python train.py --encoder_arch="resmlp" --model="image VAE" --dataset="microscope photos of single blood and bone marrow cells" --train_examples=48542 --image_size=48 --crop_scale_min=0.7 --horizontal_flip=true --translate=0.06 --bottleneck="kl" --downsampling_factor=8 --encoder_norm="layernorm" --encoder_norm_position="pre" --encoder_activation="squared_relu" --encoder_mlp_ratio=4 --encoder_layer_scale_init=0.1 --encoder_parallel_block=false --encoder_inner_norm=false --encoder_patch_size=[8, 8] --encoder_conv_stem=true --encoder_layers=12 --encoder_width=128 --loss="mse" --latent_channels=32 --decoder_norm="batchnorm" --decoder_activation="silu" --decoder_channel_attention="se" --decoder_widths=[48, 96, 144, 192] --decoder_blocks_per_level=3 --decoder_block="basic" --decoder_dropout=0.05 --decoder_attention=true --decoder_upsampling="transposed_conv" --kl_weight=0.1 --init="xavier_uniform" --residual_init="none" --optimizer="muon" --muon_scale="spectral" --lr=0.0095 --momentum=0.9 --nesterov=true --orthogonalizer="newton_schulz_5" --adamw_lr_other_params=0.0014 --steps=4600 --batch_size=64 --epochs=6.1 --lr_schedule="wsd" --decay_fraction=0.3 --final_lr_fraction=0.05 --warmup_steps=130 --weight_decay=0.03 --adamw_weight_decay_other_params=0.01
Rows from block 8 of the decoder of a small image VAE, named by matrix and row number. Rows with one number belong to one channel. Each number is 500 + 50 x the weight over its row's rms, rounded and kept within 0 to 999. All counts start at 0. Numbers have three digits each.
After each channel's rows are labels from the 100 images, of 14976, where the channel reaches its highest value: "colour at peak" is the nearest of a few named colours to the mean colour under the peak. Only what is clearly more common there than usual is listed. The data: microscope photos of single blood and bone marrow cells. In brackets: how many of the 100.
# convs0: first 3x3 conv (decoder.decb.1.2.convs.0.weight, 96x96x3x3, each kernel summed), inputs 0-95
# convs1: second 3x3 conv (decoder.decb.1.2.convs.1.weight, 96x96x3x3, transposed, each kernel summed), outputs 0-95

convs0.17:472527442480591553580475512472430605569504492502464628545567449507573507666550489500608535543480495397530563485534565528460434492465505463459520537574567497543579492466489500509556510531480447508572541544537516585526539496543498456527515474443487573597465451537562540477515516476525501519
convs1.17:535582476448499557495435382509511476479579507430524501545484549472445509443622567506534548555415492604588515499441511517538436482510472534513555510498507443481569392498483495534565637520474496540544593584516457506463527479486548474549484486553534503514400561536543475576544466488577554492
colour at peak: black (99)

convs0.11:569419465548507576441454542559497378468473580550491441486502448472498557482483590454574451451519425472429532490509516487474589465529455470604423530531452506563494505467555611573511521470438599540492479505465518454575520412442544498502498452571573546493541490373497528500475486504520516546
convs1.11:514502511426547582638529419416584570532521458452535465512488550430528520558509523473531502514436489461585544438478545437452499479385513471516625484560533463439485439534494476538590470516537510525446561539535470571438506500590483566546483515510571485460596479547523450475472576580507512483
colour at peak: purple (49)

convs0.13:470418375537541501354564500617443537462493425457490575558524474387453495454451414472453527580489500559452520514534485489413501479430505512473508525475487445455570505542442490545509582528470477476478449389477494539498464590485438532479541483568478528562563527478424487502540541474555542509
convs1.13:449432500467491548543427572532524526507526545614474546492471426575523464494461549493498548543436547462460539508529574456504508437510479530498455549436492503484507434543500517412469490541482560591503654530466543357446546488556527395498464525545496536489539391429474597433483458468483528474
colour at peak: black (70)

convs0.43:461412454504510438516500529488356614530528525515504593486540541349431416608510560469602541517503482503413497532568541533464544415480493528488543596547485483449492547496510491451449535526462571506444476471528498501505543527438491528395464480497563469495589574514515495506571504525488471519
convs1.43:473609520533488509444430556577531465463412499491458482531437536459621554474437459444504518419528598491476421495502425507430518625538540545490491433533514496528494534489609501480542531401470478481478392581469489492527506462524411478481524456504475540504382468458435446509494521421491447489
colour at peak: white (54)

convs0.83:501500370508488523457475499435469434530567384513477497505521461469429435501454502506525444418488450493532498464484585543491403539531462455471491419581508464485557513572522478505574431509531530453501524540558537462488563394474452481411496607508557484462494544438502545414541573497491583625
convs1.83:482438515503421452521525492505512590605487547453539535552484460475507479485487479405446493578402508547602514559453541447530498488531576499537504489451374528562545484557477486507561482525473431443498511547487499506398500562582478398651553539491517527503607478478562490494448506569552496472
colour at peak: purple (56); blue (32)

convs0.4:467444517405451502509429490487509454483469489454516415427425478470550519480461476538586555400510511530481531482492468517460554488499447550586632455441448523502479510577477478497617514464539527466486452541511499564461541408469361528537426474577468448437627521513520478431568503525502466539
convs1.4:508567511476478557517480462494567606488552516424582554441586512465467489603449460394473484450583545551489429478598529523554540563534442578507514581512535576517462550465513539471393503524493492514512528519430489521471489526542455500587495460542449527522573546503567428478454611554559478565
colour at peak: purple (42)

convs0.51:459460478469436631447543516462546467468499552394474507552510481508461404523514505435433469450424425551570461580535487477489498457541482606510436512486500485509534579408535535530516480495533474573523472564484500427540432386422522410571614504498521474546519478472513535438579504451476559523
convs1.51:511553479518494570523509447490541488557532519490490519449493509611501534544608386550503600477519546516475549478595533575547459467428520555468543503441445540508500491493567505452545517542477561509437498420603358482421548483517426476448462487468515550449468514473551418457406524580488423516
colour at peak: purple (39)

convs0.18:578531549529500507531433498493617377534612514441529436451498494548499571538459487517488519465548515487549440546483458491557591514538543574424463474396502471566415502512564526489487490583509442606512448430498504483553493526550510521511489425590439401411519490497485497543464512434410485517
convs1.18:488545491485468436464554556483495491546447489494605516484496551548570472549537576574451413573448504503417496576481509509515437500558535519554433430532455456539563563518500546516618446472533527517511577540502501463506578481429547504540476494445526519524496563437633534560446400583498587428
colour at peak: purple (58)

convs0.28:471572499532567522503496455464486484469519440449527473471427557601484386517516549375437524544429497502572403473465558499463535456454478624509497433401452545522512481480507487540473496442476525575534507496502477395527550469509426486413517510544562439514399513472489534447442517438444457593
convs1.28:469534518497440502486576537493506576490510562565491445456526478498515388555556394435497474509624414511513557519519411515582569440460501437538472545497329433473483501418491468397521470471553483477491414492518544476487488509467478432528502536448490434552452517495509597471502463500491519592
colour at peak: purple (58)

convs0.94:511535570595501480523506539518530567510385382438447504477523509472459433496465479470581588587520458490514530418438512520395489505484461492545487425523627626554455505526447528531454504491549580527464501519466494513494499481556509541382570518575546548464465542504533486506543516458487386500
convs1.94:546506413494594473388480454543508451361539513540500484507471523482512460507439441558566382465533483466525403522489492559516590585578546462428463523462477439546572488525531561530479570550477493396502480494477500509540519499423441447506506592503500511572413562506507538542509456500435471580
colour at peak: black (32)

convs0.16:518443432439513526474471444517472511527439481462474642566500475485406391546525486517483466521543497551436528504545464504545465540515467459514558550541533548472434538545553550563497427476463529434519579426506507459529542492451540461379562534594534505441416536452501484461574564457538645490
convs1.16:441515463509526483499509590474421455500438458523411495411527511516540548493529516564512479503377506409435474544615477470481446517493440457542597503503484578537432480496505435485516480479514490529483420499481381534488564541534548528439580491425505518404604450439445456485526465600582474505
colour at peak: white (58)

convs0.30:544479451452469528458462459444615530461565491433517469495363519493484390520509505549471467515496480519466438546433459456525497495517542506574455423440451484418442479397549445434518542506489481464466415491417440541417429473362481430472546509472506472433546501416505588489522530459518500481
convs1.30:436489431533580491477475559478545488610506444495581572475624502475530518538539465525456535441448466550480539547535535477562557522565502548463517495483619583573420575472505604468497503506508432432479617501410533514507511500548498563398486513439519520479528500508546427505444477573559485443
colour at peak: purple (40)

convs0.65:589457540529518469523523488626588571559504524459508460440451515414532513452486507498595565519517522511512569584588468578521493605503500502531583588468493517449560466582523504572573540476471467520528443517524497508557511481528536535512501409640561541506599541499511481465456506487551424557
convs1.65:570504509534387440618623545530535521533538539498531491494551504514525513528488511391474486495533501488443444491503572535565463527434443533484587456542506541520577545489619435498526534538539512472504600542469484472503566621529536467483558506545504523476463587489563612511412568566470516511
colour at peak: black (79)

convs0.39:520454440517485484431530446524483437530540520522459453564590444504533538553501374545524483455596421522456414439520537553516518461555574537574532548531469481535482534558515564509458475542471490546525555533551525485477538522457438503507454492608477589633554480544519407412566506510414550438
convs1.39:475471461497501507440411578471478439425511528507449584439461450514435522487460472448516501531465549466576546488464426572461449557459367423539508460491515438491444451515439413522478433478457572414534535475524539541381407484503543492541443558524534446451445448474491408491429444457486538551
colour at peak: purple (63)

convs0.5:413447566470486485476476514456511460514587489481462484392479482487549425549436438549507468517505563394466530455353386448564541484512607559537469411480587487515466489516550472408503489517541433581466506580506471504471485369484495472547511458479461437511493451530481502511468531480471492581
convs1.5:533472475456533524496480427475539547569511492446625455552456555512468424503620493521587498525437465589647557490599525420500473545533498415516618557462453496446511558497466504465590498574498498516484471496476450515477546551462520567495522467612550513498506480505595499503528522546524450458
colour at peak: grey (64)

convs0.49:478540464506474456468500529543471450565517465412485488520533551555544372458513490581482587553435410460402526513478425541541471515537612514478530536452476545455463546500549494450470533526441507402558552513509533616539518505534439580488474477525520549514594568464487582431567569470423438492
convs1.49:551429547432558549574519520502579552499555495519511434406486448445495493478426526501509448472586572496430474506487493556414511566568531532535492459576453555491504471501605483452619541463559573514482568550466577475550481389499556492547433395472512549520527482395542476489529560466518468481
colour at peak: purple (47)

convs0.27:484507536625458559479527484616408492570543439476490535483521492521496455528436477514491470515502399559487488521423526572453456406521428529485449469451445496521455545499494494530535495522399485623511446500511517520561429545515480521416456507572532492498568523478514435518495561420541339569
convs1.27:513563518470611478432495500456544611390485495488488414541533532540473667526415527451410491468519479495532476497503530464440528515451525465545583502488462474492506518487443511501461582547502479551516654502516509553539501498540479457458488462371470464584405536522530488503490572490559472466
colour at peak: blue (45)

convs0.21:501415448443383493490555411522452484496488466328502498475416498526557473504497464502553403462426494491616447490478436548561505547493434526477501503503520518507558495459494490381521498509454562552508490531466545636444464483485392536480528551558476476531482538524506403518490510548430536518
convs1.21:492512573526599545510478504457533639526527544498479513494559475512582524513545381375528546470572528444497510491516529399499503550409460646512553560531466472545525498560517534573566561536382443527540467461510483502459485490533521537598480551502509526441541473461529549526533491419489534477
colour at peak: grey (44)

convs0.47:527360422433436421441430510356472536462469437465494501474503467521435495545497481458471475482476468437487462513428518425448427455452439462535464386530502397474560425470471495458507524490553522469522510529445486504427558495510426434399534513498474541526414551516504452520556549566498435470
convs1.47:482419568541511416476500422533490428490490444449539430555559550519566494474470510462577467539476425529589491557551568514586527460551414585530482513460467505530545467420471573577514540375506532516540486509612428432500551500495508397545519516589584479507519485560453488497542497561525517546
colour at peak: black (82)

convs0.86:431484427466523512485459513486565485463575523523538606566477458368505462614525522531486523528513412497535486519594549472547507526478497488510525699554551546494529511476486511561466512617492455495588520512503485449484556429494496435503534501434498505523532513501532508527537505504453367590
convs1.86:490508622468465457499521490504439533498532468519326410560552512554469451526480483499403418510531520591572508495436442456497564486447527536553464431491499511496560436504510510429562471518521545510543480473478562492581431532555465472584529508606499501463454531553420444442416499478450497582
colour at peak: white (93)

convs0.54:527500549451472567483461514391536465579458383538525462497521417523422507471582469527528524465525443431537464476434512498509469484424448495513462458582514536591528507487552528439531496424489405366462481552413487486518502497462493536504477568426489464564359590534494502531542525499500597517
convs1.54:578494476505585529549401451481447477496508491505510523389501525473442471395536529547554422569487509461417469479502494465592512517592464518436496515519540485416531497571445551524457451410554552404466506477535535560563444431484474557479518500523499539543541535572498441613491411578447481574
colour at peak: black (45)

convs0.34:592510511485517594445550565454439573589484560426513511468419529597534520475537506536450438486565514472439549545439478476527536395530508449528546617548446454406506528471506434425446481473508480504535508511579503516478487591506526357429600506515471505527526488503483518514471492492568436565
convs1.34:526436435425554498489450505510474402504387483589489363476493504490492463550414518419584510585436492636505476548617534441524480515580549561431423480491503438505536439575447555556485480479536506577474492593518523514517490455478517459505497577462439515471529511526503537493502460462511540479
colour at peak: blue (76)

convs0.14:447511497501459447469414459587466493531440491471476543504458563472458569501606535507498556507433458500489544456559511511520536504474475508529455504414454636460552509490429472432552497558479442354549472448519468521455489504374463498410480521528509436545408491486514506552487505484479369603
convs1.14:567520404570603437459476402482466573484428541592449444503520541474527508509498546547473419401465487458494523527452534417486464496553469533475558587538553489493548556564570521550462596562562522512548566504512498487493455523526482490561499519464491481536546540370414498509397521499582533554
colour at peak: grey (55)

convs0.93:540688446541525537556454511624525600625565531539590475491444521595484514537460469482479471443534439520510466452558488510508464558541507507553490513475546600552465474567491516532451480536553513520497579466553475484529483521556596522547440503590528483504491512479563549516474491419480477558
convs1.93:536510536459533499490457435485435539555525511526440445484388476484495452471521559476538579492518507516482511469551575480526536581535577540512480521565446486520494411558531566516603473489487510509484653600503526480524529480579487420489569560445477608579503495634493499524557438490522586434
colour at peak: white (65)

convs0.78:448464528516537466493494444469517503444566594453471442423452414482469522467569499453492500431503461496433521537508478485480528571537547549470513535441512505463441423484532412519440494514504458576571409568436509548523567455505537548622475515455498452485470478482579505493457427530444295503
convs1.78:404485499515412464480497564433502464515556407437538529523536491465459455460444487439406462563554496482554398462517493596508457539571558523504467452474442534481452454451472446555476487437491515455576671487492550545530530532454545496582531461577575479520529553536544467436506459554491583456
colour at peak: blue (64)

convs0.92:535530538519472508551509564492532533562492510571570402544501477527472452475492499551500436390487485462469478438546559514485500398619534470482470555568444457649573578483517507564518469505610475431486591539450418470462497503510442541515489581538465480560437450502509473513520397435453523486
convs1.92:586423497453457417471529453502457445490488502468481465557471508549559477505465500592547530513467439380482555491554449391498526477517467453502524525611505455426415445591502516525485501498577534565490411554496499515485585561603574466520503483483452476469520429462417534508504486628505587505
colour at peak: black (100)

convs0.15:546515481620518491490504500533541355494561498515492481456467508471546520499531415451562584439506446488502482501526536636491513578532459480528517500465538492600484445487578546509472458486420449460519545519580551505400542554576488548482502485537491495560467604473478472428482446555397488617
convs1.15:492504459503478455421439595554535471437442519469545459546547503470477511450432531478543440504415483469580523467442462539467428495510510407523515430533417488446488501565450435464532506536487468512522591529473549433496471378436413442475620609446498509518489503537517532391387479521535515519
colour at peak: black (89)

convs0.42:377498475448536484470524468528407546486462417511441538467465464521435322496499449488520507528478462499501441511522513532479498484451484563549507499507470480533545520569569450450490565511501488409477503493424505493417544573508467489299523552531477547545467547432535571466523526499406492551
convs1.42:473618491485499508441422500480490544439511531558525460521513483513584543472442519569539455508526553519539468512482416526517526534476583496493529392462522428531517501554537512542495582481491542447432453557460612622546541541493436504586560555531564485397563462456408580570561514543519570502
colour at peak: blue (39); black (30)

convs0.80:544465481536440495528423522367427457545425361458448489508505534521449450530452490496555445451520487428454497543500472427532519452522516622429420346466515525514518521355555474453554505451524490501522489486498511575493527500425408483504490506553469451500534540543501496469534454430464500522
convs1.80:524484558386564454406569510504458488491470465396580543530486522610513539519444423462547478491493543497560486611499470426511535522542526500515583556553455569539437562497471480490411518450490482414601390504520474473468537439532558522459572445481447516590515517513495476572567508512465456454
colour at peak: black (60)

convs0.76:526537514472518534536427550588535599543536502440477453514539528571533476503498527460572539509502380548477418500611503489473472523567515563551480539602520524557511547562512498462504520650490464466437533544425524520499449449431500476509490444419620550499486570551611524490525551472459465537
convs1.76:558548437526498523546461508452526517596578614472477562449520481509493504552552551515445556441583540546541540439563541567396510509530591557466495468530546518542548514500477466489568539476498510486416502596515502592461495527594524389513495512434415508422457464395501510526589460521437518469
colour at peak: purple (74)

convs0.36:594533393473483531483495505521628488441482464510511556517513400448483442478535591522537543548540513585511511492535480536445577490518491503523514509483400567453557562596507513430548541499525479493456602523445485543472502580626443526519533534458591508530576507486504486355505523501523564468
convs1.36:512527494548534503464492544508557533499462526575484558556574568466515545499472511504451517438492438422475495436515584419538504480519490451514516471665521544609592563522481488516438535522491470547452432483421572419603453547503506590474500510497439472501505555508474599468391506497531609531
colour at peak: black (56)

convs0.37:534603584562539527521469569539473378548456588563535465572559518521596473504499515392506489505557388497540542498558381454452536467530541501537523490464546478518443519520493564580565474561512473453461535545585478539627477502537553555519523508540489480481474495467494454501570457478477455408
convs1.37:527540519496595507509449472491520444401544569493476369412490528438429505526508496585503493462550460455364520504580526459465529475505490471436522569471486453432415454444511498486419546536448486581496502542525496522398533511428388484500423482491440515493422539527523590513449461408497506499
colour at peak: pink (59)

convs0.56:403449521500457534466512558482532465500438416468456439538410533506486422535466526478527439449426475520502428508499601437406506479403458495450483501524446516587479580521512480484529496547496545467437450506475523456507517519407391443365552501525519529529444438442420539491599539431478566485
convs1.56:397457558501476502445539478475484496514468574440531583490414476502424532470477419466550526514588456583553486413532479527518548564497480480437493525486476480427445423568505473498467444527577475572473414478505427554508548481528550404572547564431428543476520486577517562424438421579453468528
colour at peak: purple (52)

convs0.62:486537495546502478455496583473430558513482563480417661550414522515415441397477464533523530462478541592502487545617542438540440508554437485459492450506541466528517539477480443489443495509463537467494467542503473502554560549438550443405511404411514517562514504448522581450523495438548561468
convs1.62:499447537580448483452499601559450443449415497497454478468493546498419507491541545404440564439446507429544533433529489595493501350451555532500510484482562514473480426493525513565436496472468487481419491459489496522446549554465487506537492449512518534404528515395462487479560485592593420578
colour at peak: pink (50)

convs0.9:513404540523380534431469534460459438493524466475476489542581439447431471563381520483490491462513480501497502503590549464537454553499467560576449570504539361454467557546484450485509469522573428575530538465452455441526540400490477526538543559609506513427477512412450486492532480482492491423
convs1.9:517519509539427425525551487528447431564494399412496428546423503460473437466557519563468425456409550529507468482555419511481536469562467537483489461531437528474392558359443551558462520525479522475480474580536386527530502594449542541494412504515484442526537528559495476570511501520518485431
colour at peak: blue (45)

convs0.89:533441510502515489461501563500500508498544422512524532503479309521498410488548498487549537523533522565503545508472510559474464576418511470550513410476486471460524470652472522477524503450544384414484480560451503554559543549435497498401504509596538535487597552497495443490511426461483455573
convs1.89:507530498504500476507503608479451451489421518639522493561493446464502544526507494420584496632425544519431519547553534456486455539517427493469563427427562553544487436470538475483439550557523541524444558471542505514561370530480516551564502457514595524469596511393496550484473508535538528491
colour at peak: black (72)

convs0.55:457483630633473428425495490449507439503529532561419524511556422477505610526445514520537543510572513446458473486458522566508507515438443472496523516537493505487447484553472575546458434451496515609492529533522529414567546480560490579547517585585540462477538529581442532544412429463534477501
convs1.55:554555497554427478514488506453612479527480532537472566416479505405540449551600485584441454530499451479439412463521533499479507485542461549514449483442465576573450572455556552504503486542484406495500559459510433536510519547447540480428515379438534567557508466421574394543536518508564521463
colour at peak: black (50); blue (49)

convs0.67:560472508511511513500418474426539511486468452492460531488524460424500444559473474486471435520488406489504554418470531532555484490508466514482424627556443575550502521436521473526486529578495501531569545508519486521552530549580484544401455622414494460476472495518475507548513446486507287559
convs1.67:464513487495538481504567528579543451608488584540437512545542593554578518502490498457511544645467515432433482543513466502587517521501486581498465473432532564520506459490526646533454490553565527468601483458448499472510488462456535504501454457495495541526444471413487617452466543608549507475
colour at peak: white (100)

convs0.24:529519445584519560468439482531529444462606463475455538583473520521547571523491465520448511546449463523488449436595562498512473478486517535560516636549519538615549512486429565573458468540479557496523521498491479482546459486490442498555577496576596480552587483509431452420469544497433615551
convs1.24:510466566501519497573418497490429563511487484449415553495469525587371467492528498623541496484477519385470578554478468462470432429448502492448511446538448519450487480522487491502553521454545498415487570489510427507498486464573490584436537426513466530375533492505452432569525551530554428587
colour at peak: pink (44)

convs0.31:477482515598471528453483595512431452504451431498467557462396540451459448550466456462457500532473575517539520546500519607448482488473560504692477511454495492552457536492486552523435540544562568488482453487455437558417552520428485490472583378526474512515490500444433525548536533471440517457
convs1.31:575486506552562476450464500535469545532439470544495529521569524502354482530611521461572576416549551568505452539436481537526515539478526482477454505518539479524521428448475485581477459577462503473381533384529452478527468546550610582513573539538494436407425476449471530535552507483537504509
colour at peak: blue (42); black (37)

convs0.3:317524563521552537555505483575555441555566556559483453512489491479391530477531459552541471491487474542427496423496527474518508492471500541546471471543500439577525499594557544460556481502501572531502526445516480418389511455554341570543430449548480540453503519526459499469514487449515550505
convs1.3:609530485474509541509469464573537417502478546482557454469493523516555544507488437492484596562472550448399558432547541460464485577542388513529423536476504481457491452566501560528554536537452474428445497454540620432484459464370475496407481408505570544557499467440507548498501475456467441511
colour at peak: purple (49)

convs0.41:460449477435494480455550585450440385503375519547544489458551443490482487486519532418490479474512497432502541500466522471428465433427521528579523510570488566537512520438567714522546495586520540520471529522486552468525469499465465513566530466559470522414519469494481458484432505469434589483
convs1.41:517545536467471514485513351515483547596503439507529580519442549495434573478522455578424480472425593500503431490543551571526514541536545559435526500452505541502489468525500448505572434472423531504552482529622430539501502558458457528508383519536528495502533507536525360489545412428495484465
colour at peak: purple (42); blue (32)

convs0.29:629456439565436523590559572521514475513538582490518493511507462492446602516555505542565538424518492447525425464536584452547566478543579410542491455461488502518404527555507496488475440510466523528492472460462548468499495542497403560587512488599420468433489431532462408438582479493518492470
convs1.29:460505483512555483571478544588459444516450487535584409497501554466487482516525536495560458470492492476439567526508486503474496523506471543422557536502602500445465496401468553592505518507569493533499551505553462631547503472526627555426416480530487468455425551574579577573457446591547445534
colour at peak: pink (70)

convs0.1:567478579471544500502391416479483527454526470575591492439502475467425507496507513474513384409545596514470519518446533544421522518554555477526559462417536435477453470533526514491563514566460506459531507545422506552474474440536512470545395545526581575363439492552484505502539510506423502423
convs1.1:503532466592520501528580511511500572596445495393488523530473558465453503475494485550494580475396489462512582486506557421533438532512475499505511506574546512527539408458504533626546539522499470565504516557552513540563542643505554527473414580497422458482549453476465476470388463533557560512
colour at peak: black (55)

convs0.19:419474417542491423488471496437476490344530431468506444465445499455496464522494536532477575484415422455587589513528546510484531585532485537549494400508481461441501495421479509538498495438506515376523509470502460504500571445461499505381509493446587552591532598516500522440510559487505459537
convs1.19:433420503488555558508517532461528565464479487516550430431525463488538465492508434448549415458531425468515467515455509466478514507454533537444485462511482443467537422471567551409584466439506464553484529430522595483511515412566468476620666508601486478496628478484569461506459522495492491541
colour at peak: black (75)