config.yaml
image_size: 48
encoder_norm_position: "pre"
encoder_conv_stem: true
decoder_widths: [48, 96, 144, 192]
decoder_block: "basic"
residual_init: "none"
epochs: 6.1
Rows from block 8 of the decoder of a small image VAE, named by matrix and row number. Rows with one number belong to one channel. Each number is 128 + 24 x the weight over its row's rms, rounded and kept within 0 to 255. All counts start at 0. Numbers have three digits each.
After each channel's rows are labels from the 100 images, of 14976, where the channel reaches its highest value: "strongest on" is what is common among them; "peak at" is the part of the image that holds the peak. Only what is clearly more common there than usual is listed. The data: microscope photos of single blood and bone marrow cells.
# convs0: first 3x3 conv (decoder.decb.1.2.convs.0.weight, 96x96x3x3, each kernel summed), inputs 0-95
# convs1: second 3x3 conv (decoder.decb.1.2.convs.1.weight, 96x96x3x3, transposed, each kernel summed), outputs 0-95

convs0.10:113104157170185123137137121103129057106103120157115137143105107110112076146111111130161156144129124125148148118141161151129108150109148108127089115138146103111096154109133178140137108128125170098130140109088132151126152120124145129101159149130134103107129124046115150112144095161123133140
convs1.10:155133097125082123119130135124115138118198105125165169074142120139121111151149130166118129163122154123100128111147116151110140155155116116127167121124151143118098130131131086110096161135105157092180103115146109096135116148099104166151085121119153106176135118105149124112106177129147109134
strongest on: smear: peripheral blood
peak at: centre

convs0.46:167168134163109159123135140139131137171124125156111163149122151123153156140111116152131099091140135113139219148136158143119062168123138158114125161103139145135115132141095142137106135138128120160147084142139143155156115114152145153143121145139091097157176134150138108115099141101112124145
convs1.46:141098172137164147103148104125127114116167118134135106142131135130132145154162147164135122120094088104073113127119110118151162142115139114101133112106096142116081162132124166159137120127122141087141178087122070155141137129114138121096125135118111149090094144091169129151143130159179143154
strongest on: smear: peripheral blood
peak at: centre

convs0.91:110132200132152128118099148100147134132110103133106113101150151155137165121111100142136106131120166086127165147076118089110103084106120145122133091172156097159158128112131122114124117127145135138094144175153121091112113150104105105192115144122140118106125154142141143134170154122117138150
convs1.91:101097118154160160136127141168142120162120099111168164168112132127118089120125148107151125163119135109135120150133138157106148171164147114123169121123120127114125132127134155132163106132126137080096109106145095152123109102082096171099130151146116139116093103173136094139123093157073105157
strongest on: smear: peripheral blood; cell type: segmented neutrophil; cell type: lymphocyte
peak at: centre

convs0.35:089122153187108080094140125170113136089124132116094141108110166152109129115115128100138153203139121113112137134135139117125126098134099154107134140117143139192133154122108138164105123146130115098137130084142127122182171141134070142085137129148153133157123132141125141141142125101121105130
convs1.35:066116142119087138127114103133122111050119078111148089101094136100116117123130167084111101100115126131158096127087106140091092132103128114164120133123103115094071155101116125137114125120105168176147116103123141129130114140137131145130120083110110134102142146122105128135120146133145155133
strongest on: cell type: segmented neutrophil; smear: peripheral blood
peak at: centre

convs0.87:148126154114154120130123124146139129122094139141113115048066112160106109061140098132149118110118124154116074100108108149094111112106147124121097089129140121146129110108163119093117126126153086142159095123090103118091135143157166125118129156133148126149107164136123145152115100143125107148
convs1.87:134178161131111167124133140157122124125075135112149095151131119110100145135117175096135158131183113090099095120132086111125143112096129106127115160159173108135102121124128104125169138134148130152093136108183121160146129120137075131132078137106124100131116130127121187149154127122138114111
strongest on: smear: peripheral blood
peak at: centre

convs0.59:158136118176129122112081072115140134138155142131110153168108170120120157135120127169132122148152157111155146134157128087128126137135157125148131098132124123141128110161067114165100126164132117189128151135143139166120127104147088146131090107186116149078149137137136115135123128161106125114
convs1.59:107111151159064118112182128139095048152132118147157124124146134123155139140166158103114137103093110170123138130081112121160139127164159127113106129147151094122089131105143110110169151121103099109113138139140088114090105127147112132136127121091129126129138140111119110138163111112155160102
strongest on: smear: peripheral blood; cell type: segmented neutrophil
peak at: centre

convs0.73:075093137095125133100103129126093098093083151120138115108170151180122106120120115112106129159118104141130052111114121128133109089112138133085145171097141153105094098088147143127148128162137130141107136119110124088115091138078132100121114144106156116138112087116139123109110139128134121113
convs1.73:141141107094159107157101151154114131129167113149147133103133155134149101133108123174083153090170141152110160146145121160107129118147077169138163136156159113093116171134117103138099116150118131115147166134119125139125116119109121121121073123092120179120103143116122140114145104095085096160
strongest on: smear: peripheral blood; cell type: segmented neutrophil
peak at: centre

convs0.69:147127160108143089117146139110137138127129156147128123073168157170121144128102079161160115115135176125145128110119133102140118110151137095178125124095129154153101112125176143107097103179136142146097149131115145121176139139090121161149130144137128112082164105113101120140130083145145098121
convs1.69:102111133118111098086147142151150133093152101133139138150080130107124104145119151136123142156127142112127096139136111123140146171135111184110116135176117115112076151114107092197132124129133153118127079155148117118115144147150140145121102117093118128160093149132140126091165063111097144140
strongest on: smear: peripheral blood; cell type: segmented neutrophil
peak at: centre

convs0.64:085126116124142133135124098166151176132106088104119127097135146096115106103139115129096170129132140132162161181118092107120141131100132092093134083114103095089150134112133122127154088085108135135143087140081129117117121123087150116097116114127160150150095154125145124073142127133114128157
convs1.64:156079121109086134123139122183126118065132164185154103090127103108156137148143131131154155155115120093108132105117148123113140131061116108119157158103143153123104080147094125105101112130131146136116123107109155144121089127151116111137171107115116139168145151154104133143151115130114149119
strongest on: cell type: erythroblast
peak at: centre

convs0.95:124168134129101155136152112134127102173116125055132115157110126144144105101151126142170124115148108158146132120139136145134144112176114176106141161136117123156125142131113132170132137104126090106194112147144107119095151140133077115091126144129140115165111161128167139142171135105145168153
convs1.95:148159103105073156139135114102137134117089101152105090121148128118119176140129151100101109129118160138055128106144099134148107097125148135107111136124106123149173156136131127081115123115144119126121159106081164121137149102163125112103102123123122145141150136130115070135113133175150141078
strongest on: smear: peripheral blood
peak at: centre

convs0.74:109111148121124123105114114131128118176151147165131159142145120147121192126122110141143129158162144147121144124157140154112123110106111098158125150147129130142124125118118127158113144127135084102126150126176125130175144154139084133111119083154142068184175135161090102119150127074155111154
convs1.74:101100120142113123156127186124150128078124117138128114110123165093116107142147125065116091137167167124141142135097116095106115050076129121146162129113088147162137150167135124146101139131106151160137169114087105145135154122137129139155088112130116129125130135117150102135124115126160144130
strongest on: smear: peripheral blood
peak at: middle right; bottom right

convs0.88:184136132138167135150124133073156127098175119160101125142134123125137125120102115139113133129165122097143142111088088105136102104121140117108148111137153184122084111161098129143144142135150138156096140162182127133128099098132126122125090159162137062114167106136102122142135126129113146160
convs1.88:139162121121157145097093103115137096140122123089141127126137126132155123168180109126160085123093128099100083148141144112128133110177114125131165150151130123129114177142133124109128076111138129149138130093126165184152121121152143138148110107105143126127109115078136140182153097148116081105
strongest on: cell type: segmented neutrophil; smear: peripheral blood
peak at: centre

convs0.70:163146127153162172094101142139129122135135124137161183138125120152168096149116111119113132126090087109124128126185118109148124120149106094114146175146150118165119117113137129146129128136104050137137142148120111097158152113131128119112149164107110124136105141079124165127163167164112152152
convs1.70:122098130135108110181142129152113095115126161139131098100154124115148086139142098157124131131123144094115103184154126132121117093089149098112153127096152134123110169160124152094153136142108146109132114147100116147133165116116115179115071099129083118137099119151135126164183102144138105156
strongest on: cell type: promyelocyte
peak at: middle left

convs0.8:118103079132146088118121199118106123124149125098099148102094114141105081145107089124115137126122114131086088124158136126163131144144079087125127131162183132145123122083129172104150128123117138115105113127095113096124111107091125116106175144139130149153145159094126150117144111107144130144
convs1.8:106095193126097148109130131113105112124101141142121101113153095123129130112149122110136130099166142138164101096114111145129131139082109110134091133113146121113093159175130099070095137131122144121091159122166133124157160116130070169125097148123124153137117105148112065149134108139119104128
strongest on: smear: peripheral blood
peak at: middle left

convs0.53:086102127103114149117111128146104150131115160091131145125136107112075094138165130135122145112096134173107116146192166143138124150149131104086131108111117119117095133129149091126119113144096130072153090157091126135150124126093101120109125134137156113141174099148111145122080139148147082147
convs1.53:149152109100163110163118136141098130154127115167156093133154142125113156140108115160117164123081144140150167096128128114105138076147122168131124098145112127143127172144129156134125115150106126149133170113084122148141118163109140129106071123107141161115143172074151149141136159133177110125
strongest on: smear: peripheral blood
peak at: top centre

convs0.75:154142107164118163126147110125128069119144093118121060096108131086113111075130125164113124123170121118145154107121111144138162126156170129173121095088166142172094105109169145153132151108143134156139140096135111137143128147127157124103138090150120089102130140109140128118116127107134115147
convs1.75:157145083139117124139155123151150139105123172128116152160122165133123110148128130143123124143135106079108082176110144102147085089122128106166151163176108125151156115072089124135120099125127091125132148113133140101116136146149160126164142142106099177134134147137100148140134130136087120076
strongest on: cell type: segmented neutrophil; smear: peripheral blood
peak at: centre; top centre